{"encoder_arch": "transformer", "tokenizer": "word", "encoder_inner_norm": false, "encoder_positions": "conv", "text_encoder_width": 192, "text_encoder_mlp_ratio": 2, "text_encoder_head_dim": 32, "text_encoder_bias": "all", "beta1": 0.95, "eps": 1e-08, "adamw_weight_decay_other_params": 0}
Rows from block 3 of the audio encoder of a small contrastive audio-text model, named by matrix and row number. Rows with one number belong to one neuron. Each number is 128 + 24 x the weight over its row's rms, rounded and kept within 0 to 255. All counts start at 0. Numbers have three digits each.
Before each neuron's rows are labels from the 100 clips, of 14848, where the neuron reaches its highest value: "loudest band" is the band of the loudest frequency at the time of the peak. Only what is clearly more common there than usual is listed. The data: short read English sentences (LibriTTS-R).
# fc1: MLP up (encoder.blocks.3.mlp.fc1.weight, 768x192), inputs 96-191
# fc2: MLP down (encoder.blocks.3.mlp.fc2.weight, 192x768, transposed), outputs 96-191

loudest band: 500 to 1000 Hz
fc1.128:129124134111128108049097138180071129132129133136120148130085138107157146119134160100136139165122137127118109101073128138156120113128116154133136139162172144156142178141116133081141121143107128115164147124125140110122135140154114095073148095107109098124158092116173123107137111122158103122
fc2.128:139106148102093152125126121123110126108128129101126107106101130113086136124161126133117130122176118114085117102119137133140108128130126125078128102121127165111163104079127142110152139081095157142110081125133104141071134161137110122128176139155109171087126104154137122158105132150096133124

loudest band: 250 to 500 Hz
fc1.516:144097130130097115117133169116133123130107100127120112151183139123135097165121175125061149123117156115118136144177129143163147179183105115118133143145073136136141128090151160119157120152141127104128086161126107103162120130140099125088138129109171117124133098130143138164122129130156173125
fc2.516:083116117117134135123125123159095148119157166133101090105131099122125132075144085103143131129121097134123166128100159145085083121104123122128127123112190110131145123157123133135111126129144100179153132126144135120119113102129094177121172133129127127108121124140134152127145135104109121144

loudest band: 250 to 500 Hz
fc1.378:099168125116158149132076129161118132132128255129123157127085179136128130131127146119117095165109172113105078130101143149131164177121120144144124128165133172139137096087198131164124121173117104148119139131131139139159142176161140121118096100121148126101120127153133130105153121161173133110
fc2.378:122102142025136137152155122152110146125050166108106171155130124127141120156182138139116059145148143084136148130102110110126130144138145110104133125144126141127103140110125139144133105144130150118126153106085141158123149142097125139133111104103121142127140129152092128111142112134106131155

loudest band: 250 to 500 Hz
fc1.586:148117128100138160118148126159127124157131110106086116124150125103118138124136125116122143148120176100130140133152155084115132133095113133141168094095079098123119146129130136101090151122144132107111157152170126153150131132148108132102148162127144098130099137133138078097115107099117157088
fc2.586:115128119169126129133157104153130150095148134149130153122149140149139086101121133128108105125127125117104103118104105179119160138145113128127128151086134135120151126146143148133134108133126149116167155138091071104108156174129127139175160127130151130111084072093124162134089147131128146146

loudest band: 250 to 500 Hz
fc1.547:152139144061133154129053167152102115126151133137132139133108117049146132106117148129147123116122112138153162117132064090106122101117145116101126146116171161146135147090135116127153087111105132126079167124145132169148154115154115133124132144137180125120123129093151152109115122149106188151
fc2.547:144135164114135103132136137117138127097131119139106147144129114159114170080110144140135155156095118106127106094124177110139125107161130084113081129138117130175138085163138151112085118133138170160125128145152115124096128131120117116130165170115066113152123091139130130153118114135126113093

loudest band: 500 to 1000 Hz
fc1.480:132116143133139125137125184113128114123129103113109123144140122125172113141107149136134188111129099154142200160183136166148104112130131133120103147087127137032125116146126089126150141116126120156140104160105124126117093130156161159146123144148156122145097144106141092110161137128102145176
fc2.480:134141121140122120135130130126132142145111140119120128127110140156145125153144138162142130120165112171143115134098129122090165160133132153114154107129123132121193155139096120137138147135085117131151109119097120125132129144116144127105124135095139101114187179151132112146143155142088137169

loudest band: 500 to 1000 Hz
fc1.754:165153111141130125155151126126122098119118113124158100150108128126159133076116184090082129165150119167103201122140117155098158140115138102131091137132104200137160137113118133135122099122105130119204126130135110099130118125166106138110116180147139147146143077103140139112144109128151108175
fc2.754:124114114092157142122130134111162140156147138141129078147106149136148126141173066122158109102142112139141134105104125075147147142148131139131099128143069106109127125153146136159108119171128176134068078122126136132142126127115092136136137107104127164132125089138132118102134125116188127099

loudest band: 2000 to 4000 Hz
fc1.149:150120125125143177148129109133140147127150113147105137140119144127125126106125115142131134138097160110131146125148127167122129136121114109128101132125141105129099120094070118073169168160115101146137194106118133093078121127146095144100125111093113072115142144141128122085106144188105128124
fc2.149:098110129121153160107128110101147145118116150102075130122122187193120096128135141137129176108141129082116134129109093142107125141121117093092133117139102097151119100143071159149177113092118116151128120174154115132126121123119128099116126115132160137116119126151074154073110146088112142078

loudest band: 4000 to 8000 Hz
fc1.648:113097093106133092133149142124156147096131154087130150128126115132149122116130151134159127122122150122196137126099156141140142057150123120151099108139125150142146093118115117154130137113115140133136136191109123095134098088169151113153167124078140142115121130133121150151164130117132103125
fc2.648:128137181106147126134067091130086155135160146095103114121126113103152105136128144088140130133138133087145068135118162116085135154143085141138134143122141167131106120111137198131144130091114141174196122165159131115157140127113144129151097125128146127125081119132095099104102137143149149146

loudest band: 250 to 500 Hz
fc1.687:104137149113115117169107113126124118138124133128106124060169135123148142094074144120180129129125111150173139116128126129134135148122125130119142121159103155136131130184128097176116153154153128143080121172107174147118077100149114115155157129089141123097145099141123183090122121129138128156
fc2.687:134166131109094098126101111111125140137121108137134095151126146154180088121115127108101123119122121149135110119144090111129148144091129114118142118132145062112104121125144156145118135124155154137162095127150125121125136091088128112127122093149121139134135137120165105144146086141109131123

loudest band: 250 to 500 Hz
fc1.608:120112126099142089160154128132157094141152096104149142128119081144123096059174108153152141095076136094143133121166113114121118121128080091124109129128133136130167099136151111142114094089108151146163075117115099158114136116106101145132142129166136145181143078146117112130138121112130132101
fc2.608:152129102113070137078157123121114126048145128131174131134126079128140129125070122129139127104151128147113135114074162137167122130159124120138154148087158104136131127144137155156188166128150093138095111106111128090136089135127113098124115071135116129133105157144112121193097087147100127105

loudest band: 500 to 1000 Hz
fc1.11:107152128154135139163112122169173088156161097122104081137148105118141093152117117116099128102118103135127122117097149121128111090136134135138099160139119122133130191160140156118145130149122129132152087128133114125139137130131090131147122142157154158116162137094123121081136135105172122126
fc2.11:115127127099073116141123113110121127120124147145098123091169102116148144138128127079120087126178129132147137153131071123162125100150140145087124121137128136121124085132129125118115160114148150116160123122121121150146159113157110133141116076151146186147103124131121122153143129138151112170

loudest band: 250 to 500 Hz; 500 to 1000 Hz
fc1.258:145076125159131140136112118178136127113128119126129122088127133121107109094158069128099163120147186166115119115168135113116102116118115122150112146117090196120120156106129144097101176145119111125153141158115132172129125169132132108138145126104136071129134142125133126142131175161121135107
fc2.258:087129114180065114109085132093176120133123138116159143131150115104078106138143124102106135113122145138128130160142120123133125094113126158130108163115122122080100129126146102100149165113123114068166109189114145141169130138128147116113107130134162092091120128132118140133121141172126114064

loudest band: 250 to 500 Hz
fc1.726:090125146112175152126130090138144155098118164132079070163145129152117139149118132117123172198128140103137120112103130185144141132120127129122126081102152128128089110112107109095132149102145129140143138098124108152085131121111128175127100099127123146131143154148137139082083082117098132120
fc2.726:112123092078133131147128180147183115132124097144115173126160168193178128150152121126134130122144137093110167128140105164154143126108114128127170131116141098136129128119097156129152120092181123116082077158098134121124111067148131127123147155112122087106140127086108117123063173174130138132

loudest band: 500 to 1000 Hz
fc1.224:098125123174129149153163161105094138092138113134103109142156160162115137109138123138118133113138113129104134107124091138106111140127066142126160064128128156108135112130126160166117171106165104125109101145133111107135129120123161109085138145113134167141129114119104129102131134184141150121
fc2.224:106139149109188109122106159158153126117143094154142114116119103118170128101138124117119215185125174159138117089115101136104108119130151098144154146136159089114158117127072129105100129094115064123124129144123171124131153123127113121137140142100135128148187117163156155153133132137090130142

loudest band: 500 to 1000 Hz; 250 to 500 Hz
fc1.595:100120084114149112136159097140101114123151097104090122136162110099120129082111089163154142149127127127137133109138194099117109154134115134118106100100081108125160135162157110090108099121116126146119157132147114132153121165093108144109156150107100139156126132123107122119128114122154107141
fc2.595:129135121093088140111141177129097076133125146119131135137117118152136127106110141157144144110140137132086140120092082132091037103136092133161099132115134142129191121143149137151108084118114134127149172102121099113136150155165145101150128110127135127051135128171130128043138125144112119154

loudest band: 2000 to 4000 Hz; 1000 to 2000 Hz
fc1.192:120104155200139106181149157127142110102137152131132125123102120140161146132120150121131145163132166154130125104127098148078134138128122143221128147128157088162114125093119069126194120119139124142107106152125159092101133130145096110143145127129132103135127135143137128147151126139131107113
fc2.192:166196147151160125124117124124185153151145139156155134096124102141155100121141139146142119118144118154108171140102106158116131108096161136127118152152143089168101133116104144183143140181108102152129113164102136128124135109122126168117110128086119161174120188188119123159148126160121115154

loudest band: 1000 to 2000 Hz
fc1.743:138126165154159114128122162090126108102143140130132094133081128104086155152099152109145155124127144133061114136151083115128131115127115153234126164112137105158142110147148143131146144121127124128070125161145082121088139122144094133137126120145121097128151107125128127128170172121079164147
fc2.743:140132180115134145116128116116149119127108131161135081106094104097128131148096129113100158114147145139136131084130116107132114145175135139098112146093159100180126132120116152138126126114124134158127134180095122098097104115110108083089120164102096130178125139130140190126136133143113114143

loudest band: 500 to 1000 Hz
fc1.326:136161129099132149118097132145108112118122105123151131115127118145127159150131147107142121097118143149128081143109147108133147129107110077080118134136080171120171114149128112126066090112104098082138143107109116150100128160194112127104136141104088097157097097120085091101151154179127150133
fc2.326:122140091124140129115133125151168136110126147131131122117125091112131100149061180119130123105127108070153121105125155135103126141146135147089105127102132096087130180119105114122146154087121141140101115111103082094119149142127123133136145144083115118159124108135126175112134135115142180155

loudest band: 500 to 1000 Hz
fc1.700:129103121121170142114127166152114116141125102134145132118117152104167156123157141162121149095131177129123117103108093141138094139137112178135120130124176092102159116136136153173141161117147132139108120132121160124102148092126123147142203131121150141078135133117138128125108148112152123158
fc2.700:131139106141143125129111119158128090117115140161120124127096141164127124121132091120138136067145126119109066139102137146095168136139124146148145137197146124110123122173136156161152129126063126110133115179082137125115152123132143109126079134106102121120133124107080119112117123088140145114

loudest band: 500 to 1000 Hz
fc1.137:094140128109174127110124125155132119143115108148130125096075126109118132120136111111154168142132104176101127103117121163083096128076133178159129109106137150078108112160095125111127139187088149134156125151133142132112115077134159144104136105159168126080099144126155147125122122117197053128
fc2.137:132104119164127140093091138147132124119164138187131138145131111141163096127150125133145105166130088141165112148105152116133146141123101149181136135154132086108117139167138153122146098089121134108152103137127138110132133094104133138130131118103156117132113115107149167156127088121079092116

loudest band: 4000 to 8000 Hz
fc1.403:136101108104156145129132100147157114130122137062149108140128132135098135132119090156161140133120128141109095099133161117136147145123128163151119143130120118126161092141145154151159145133124127148217114141113079170160164104129134095179128117118140144145104060133138153135161145138091128135
fc2.403:127085107078116122106106079108175127140132145102128103117116143146118177120136152097171160117146137146138152100106097134134125129079112133160112102183107161132131120080135125131176120107110087101127128142132155125110089155131079146132120132094109127128125147119146151125124112132087129144

loudest band: 250 to 500 Hz
fc1.75:127140169146098133123123081111127157123149102141115126132119127152127162099143179126133169097209154113108100139137126114140090129139131087128132133174080112127119147108124083072143178098110125151113081120133156101103157155122122141138121137119147125132157132132103119137120105120128137127
fc2.75:124122144103142135118146170105119109096106147158121112142142126113142132143134124133123169063152154131090126117113120146146154135088155106125110158133105149109115095125128142122127152143153161164100152096127121110186129127141148105148102171155114145115129103103079108159081150181116150126

loudest band: 500 to 1000 Hz
fc1.7:140117145115074138150105128131093126108128119100125148141129159127081157107096136085130181151136135167091127083107128097129115118106112138131144082127085117159147110172118096111105130148112102129126090118106124147124158101127126148121081145124166083081143170115119062093117151116122158086
fc2.7:130134177125107145088116126128144106123131136130106119143154073177109075106127158128125175123169129147148115157155139131100134173132133091071136130154161106152124127159107144168145134150100093126145122098136150087129108103124109100138126127120130133157097124104150157174111132129117106169

loudest band: 500 to 1000 Hz
fc1.702:089159124129144096122179070114165111130147130180110172092114147113116123200128090135157146134147115140124124113177142148105132151124105137101159133103083119126162124090112151128089123140113117127116101140119117075125128129136156125165052129146139148127113124152143103143123132110140123118
fc2.702:160131129142120137113104122083125156162144128130124094150117111154170154096120131139166125157083138159103140187094188109131113120110105125127136097137181150129163147169141124151114157152147139125093102142129105167099079108135145152109154123103139127058139110115130149090104133111103112123

loudest band: 500 to 1000 Hz; 250 to 500 Hz
fc1.8:131102105157158135118137122121167118133164108129116095122168129112141098127096125152143098131148143171168136139120142079102170135129154082133137116129135162142115164134115133107102112106127144112161130126149117133122121091141115131086139132142123136121122112139133148105144159183158122104
fc2.8:067131124114121149114103194112105153132127150115132125146150078089151128137159154104126135150155100136131128113135128082128138136130135122099126126145119126133119132108131087093114148151109150143120101098078151110174178115109105134122131124137140133139177126105133125135157156118149124104

loudest band: 2000 to 4000 Hz; 4000 to 8000 Hz
fc1.250:143121106112100149124105127117148126108132076144092139187136138128118185140132130119144131154112122149122097141096069108151156101128119144121123100131163129140119175113125124122196165102117083084103129145120137105116127094143157131119139160120107128126134177117146154130128153095125179154
fc2.250:113164124128134148097155095152160181089158115122115122145112154130147104140130119112121122170120098146120115104110151150109146136093133165145118128148115129121129169145091164177125137100125128105104100088128140062120131140134166101142083106117129156119116074123095120084128105119145120090

loudest band: 250 to 500 Hz
fc1.299:116168180135147188154120113125085130143124133111128137108103137115162150124118110071110163154156122132144154103127102129103084178133123122087119128148125145157154089117146130116173130129129101105142075119103124134145106115136113145113162132193118147096181058174131143142127121162128174148
fc2.299:157147124170120129137106071037140118132119130114119177157126127101132149159124092122130128096145111095122150104149134154112098139138123159144114147139152124145127156180086155126093150151131129150128139105136145123125109116124125147126148127158157129105126076105126159122114146169104102115

loudest band: 500 to 1000 Hz
fc1.496:137110110161133085130098110103130126119119143119125141161140166143119139095078096129128117163128147107131131100113149145140118087192124122118091079125079149170132153163151174133120090124116134137124112133141121113121109141155134117149178109125127112143139125129127111191173146079159118128
fc2.496:145161148124122139138161136124125147086089148110116102148180140075153110141134100140129138115118139105161097192120128125106118085153166150114109109091090154097141128162135138154081112134112151112127102116141106143160112135124124126164127158097163134125149133146158124137128105129130108129

loudest band: 500 to 1000 Hz
fc1.212:162130115110120130112126158108157128136100164130134129115116140080109133152125137106169149126109152090141111127178140161117128141135126131091131120080118138112162103125127129149191094136156123114087113132112123138107134099094149102127123105093130157099102135135138121122160061150149077098
fc2.212:139115135130167161125145106142134136134149069146153131142140125166126115118077132125078113157127106180135142143104104113115141125144102129158139124160163124125188160160117164147113120181126120125176115105174127085147076139123137159079103112146141168111143110137111129094108134114097144089

loudest band: 250 to 500 Hz
fc1.536:148132133098128114110156195124130150145135129129100161136125108099120131147141137127142127142197105121086148128191087172107144133137124144109143128200097094142157074114157117130121100192131127134119130093094121121131156117109120177154123120098132143123177090111117118152100095157187126098
fc2.536:136135123148099117125131107124163161140161152139152118120139129155144104145134138107112131139093154129176117145146089082138126141139130135130100094106102132126104181124130138131134133135157084140136130162118090123124163139148118121158116137137153126162089112117158136127120107119114122113

loudest band: 500 to 1000 Hz
fc1.529:080098081123098123105163160115110111105140075122111133129134133105157157158130159145163169120137149128144139084103126154133105115146123166148134131128141121183111135133130151170101143136132153133138128122131103123110151079082122125084116054124129176101087175124139175141163146116134089108
fc2.529:139163125146099129134130125134122121151114120159135129105084153079106108133123079116122072128125117114150083177111140104106143116094123152139090124126098167123100089136133097117111130133121130139127097138147158128195107116109124192135178169131127130145156096151128115130137124105102169132

loudest band: 2000 to 4000 Hz
fc1.204:115127136080151153133109140128155116143119118120145151114124131124139130094151152104142141172138096104101127127133114121126133084087105072192095138105116116130144137140142140129186095131135206125124120113161095130142121114112161084133057129129137138127128107139135083134111127164187166137
fc2.204:127189119131130126143135156145192108133130126138148098089166101132141134127107136102128101133082147113101135157132119150152139102120148152126118123115131132100134114119132113143143118115063090114144129110109083115132122128166127158126174134141177139077169118134127118109153116105120140100

loudest band: 2000 to 4000 Hz
fc1.764:153098127106107161131100136084140142126156123099124161156121156108131097138152164170113156169138126123122115120162122181100125130127123132162097165147132123156114106131122149166159125096103085134167103107115091126162145121125112123159144096145170131112097121161133122112198143122127115192
fc2.764:118170172050124107118134096084144159135124105084180111129157097162155120124112101118121116162100124159104130128108150113200107110107155118117138097143126109135147059135113104126138107107148124107117127093133099146132092068122073161151091143169134142134147135121146121130129108129143130111

loudest band: 250 to 500 Hz
fc1.118:144119108121132121105123154135117170140140124136102137135154130121093099144114108129120174153142128124133188148148153130152125123147112109126075113157095161137140159124175115074150134161135114121105167124128141138093128123210135134137136118080141127124085158116197143130103136142138122095
fc2.118:146102130135109116146065139106155148138132158087135080141171140149133134162133151101098124140085108180159193104108128162134141181118125163120092163151152102112144146067132122137099142148118108105109120117122109096140094094129139153120157118109080130127127154098095064105096135134148181119

loudest band: 250 to 500 Hz
fc1.246:121115100109151161132098112166121128113098111128171124129114142168113143160127108134107068188166132186108135129106114134110134079166120102183125159148144100112131122120094132119092121121141117100149109146152132124084143093181141115124093105115150148129086134126133125140117179159128113095
fc2.246:129117107166095135107100106112124148137101140107147101135121151125130154043128137130161117139179148107145155123126120123134093143111186099150130122140113144115120137113122138126109118122157128134110059166121150141148105145158132157109128110102127121103125095134110120147138145121145139125

loudest band: 2000 to 4000 Hz
fc1.206:146148104114123095114151150131152140139109130170117146123123113147140096091147145182162134138143173133108155100127106176133136143136143127175134145094157122122165139087122122199178115124151139116150121133133131062116140128158124110128102135125135133104154088179101126143131114172127122085
fc2.206:148112146149135137134094097095154134129145120123112106129116122157150144109117101126107084096117098070173138119132154116116128095096098137110128098161094130138022121139134114114129149105158128116145109121139097119128125134124142141159123124148132149157135198124166136148147137110145157150

loudest band: 500 to 1000 Hz; 250 to 500 Hz
fc1.573:131103157123157152151128092159168157120085119111094072125135136141103166143128131138102119128119106164155117149116180137166135134092070102128163156127142104136159120117198117120124133170129110145128089128146139133140173107140148116111129112099107092143134155101128186144088106151138130135
fc2.573:127120115165166146158145156104136138154114141112146106099150114126117085119131158127122168128107170133124121118133126104130099115112125148127158113107127123134150135102147133138141147130099152072134132110113154168098100169108114162134149118125117122150144152174140147114113122132157114122

loudest band: 250 to 500 Hz
fc1.293:124165103162137135146131074113191136146150114128118134151103077129136179166121151110097110146118136120121143135134075094116115131109142148126108128133149179089118115172086133127108127146101126121155121105120089205155132128145121143123142133118139146130123158142097140157123132125128154128
fc2.293:146099161114118106099124110123155131097172170166093115124115137143105071145150150121127127109116167102117163108102137176108117134149090155145134105123117104128127163181130141111122104124099124081147139127141142136145153137107102161133160128109177138111128150129090154108174142132148103107

loudest band: 2000 to 4000 Hz
fc1.645:125111131117119127141120124139130111132164075117109122120154136137157128083141110148142140126085147121128086138125155126135137109099163186122131131125144155137096077121117145141186107135141127131173136131133114140107114107142079128190125131167132120096136142187128125187132152142138145135
fc2.645:114144151149140079113110128094134143146140167124137165147121106118125162122129133093104113111112118134122152133120103147122140136100086142151165114140157122182105104109134132124155137176132097136153155138154113128166134119156137178099137129150154145145160125136137103106182137116136176170

loudest band: 4000 to 8000 Hz
fc1.415:186089121129079099132123119159100122147130150141154145082139131122135164124112116120125157123129140142124128120062123159134116114142108123094152076135124108091127126093135135130130106113166098128094175139125179129163097158127101102133143145132099144128136135141204135156088103134128147106
fc2.415:176142125150141167143128159152159148167152132093064142141159132144118101184117166092123141148126104124169143151146140144142125141156123151140132156086148142114146169138122172151137087170139139111110074151128107141129110162129158117109131140142130127090128107121090139122138113133162140123

loudest band: 500 to 1000 Hz
fc1.139:085112106147109138156136159092141101163135144134146090128116076143121152127119166103151152071118110137108144132164106130149149098138134156134139129105168122169147122109159120129099156096115099098112139107083099147128104125130094113125141074086114126119166139095136196156141137124094153170
fc2.139:135107167186116164181136139124170127101109123163141107136141132097137120109131113124117129109132162135128138125162115119149127115070126117131135083102100081150176169169094137090173126141130091153124118134127128155143136112154164098125123111130123117161130101125116128107139146154099152147

loudest band: 250 to 500 Hz
fc1.314:118102132123154055114114068139127110103144131129144124142139097145145146096130093097123141132098168179137127121090134107139153141087133196119132128102135142128108086141097159126129107142118126134115143131128131098128098138180159123164148140090144116152135156079130076105179181124118136128
fc2.314:094128105138117102103136117131150141096134171134118131127116128140120160123120127149096125094166078098131132186140120058103097157136129132107122140129074157124084114147128129126156136139072130127139117181121158153166110091131149133171135120155071166112103107095115137120131148115110122159

loudest band: 500 to 1000 Hz
fc1.125:130137138099130139137155122125090122120112113118125136131133113122187136148144150148116160120135135110131105106111127157131108129204083130135159149143127117146144172170150125123147176141125135117086150172100117090119126119122126178142100125152132152113079107110099086140122124119156131149
fc2.125:140118119121118105121174135127121127167105127136137123093123102074128122151132138108152139136097121163112193151095133083134144117123086144121172111130134131116113085090117123105124140114128129179134130141121125134133187111089117127129128102148093161138131156134131136152092160086159163100

loudest band: 2000 to 4000 Hz
fc1.383:125141146147148117118161128162129113112135128130094135122152114156147129120117121114134153099124135154116114148112096152122124117108137103095108149115113123133113106106118083148148100146147153126138169093128171146125128148084124214127156115055167122184152116149121116191075124105155116095
fc2.383:142095146150125143140119126125133136125105151105116119153109093097155118130144141143129121148136133112123142132136131103136157134136062107077084126129150100126181106102119141138187119135150134138143168153122127076104142103161134130136127155116121118133153124107125112126135134133111067137

loudest band: 250 to 500 Hz
fc1.357:134123121165164155095111110132128120211153131138152174131150186134143149132110141170103132113141139094134138205108132143158149123121105145153115129109102141081172159134132103136129185158154074127180132144095121146135142189143144150131134122143150119113117136145123108110155172143132146090
fc2.357:118138128129149141153111098088166129177149124107143130124117158094124115116138134122131094141098128149146142201127133118170144094131146159137128156170126144141106125106151145107091156149139140125188128116081131135142131154130124116115159135155114131126170108102083125138137135144104117161

loudest band: 500 to 1000 Hz
fc1.596:129108132113124171113162144137117101100122095111109089172146154131156174119097116102115070118100098102159105131123117164102106123125140122164173145124128150122143146169126085122119140073133104096134122143127147121129108118132147117125134157122094143117123134152174197103099129122176154156
fc2.596:154113109117131177167108105154092158117118126091056125129138152129102107135140098151141127182130101130138130121139180100122139185140150133108105173130124138114169092147091142107087114126134140114161144148124124137150149136129140137067107105103125141175128127146131130144123120132098124144

loudest band: 500 to 1000 Hz
fc1.20:130088103126149067102137173123120118169127114133153139095120140110103168088135128137128141154086132127092089135143100143119144134172128131148159126115128144127140099139153124128134141127108138140125098125159128094161093122096143117115154126136129083122148129106162166122178121138119148145
fc2.20:142161116112166180149128062122167077120111160156129117145121122145126140094103098139123132128094120140149138146086138130203105146116136163124099124138171101119136125132142110123164131143140105121182086141110182138079126134128141123136129128129139156116112106154127118134132088095157140117

loudest band: 250 to 500 Hz
fc1.527:099116133127117144159094122122122132151128164170106130139139202104139123135152109134124089117097160126133100105143099121145138092151148101081148151151109124071135160124120118126107110146137115114119117148140127134134117130157133167116116086149166122112103182108180108141155110107117118145
fc2.527:083129114129138129119147124114132134150130142128125113151106130168138089144148112118124076122091115119133107137128103124158092164145137135109153093076127115138076109089085112115105146106124128161154130103176170141139162125106098112172150144099151098138152144073120136101128132167111108110

loudest band: 1000 to 2000 Hz
fc1.347:127133104162093146171119158131100098141117126123140076102109136118148160134119154133149097168134071125127157132125090123132129074099149160192127134156151094162111081146137135109128112137129160117110128125124044143137138117132115103150133132126155088169171132124119122133134121132132148114
fc2.347:154096108136109122106144084159104098124129162178145082152085125146137121121127123128143168161183119182125138122131140133134118113168133128171097097067115115157108171152140132148097100089111157126134154121135138075099130115138066121094058102151130125114140135171149119134174108109122116138

loudest band: 250 to 500 Hz
fc1.414:132168113119152113107139154152156138129150165107129114128159120147112161094168138138127125154111124115133157144065134142113119116142104127142121101119153109082116088118162156119135149115097140119108127072120140108131201124181143084128136129125118117124126129129131111096116147169150120113
fc2.414:129112148137107132083156121128104154142156110127117122146105145137150132131128091127109125072138123115129199092151116131172149126072111091121161145165133121130112172113179113126130121163125166125158146104131139135115127099128148127145094106119099131097129137117117092127142153139157124097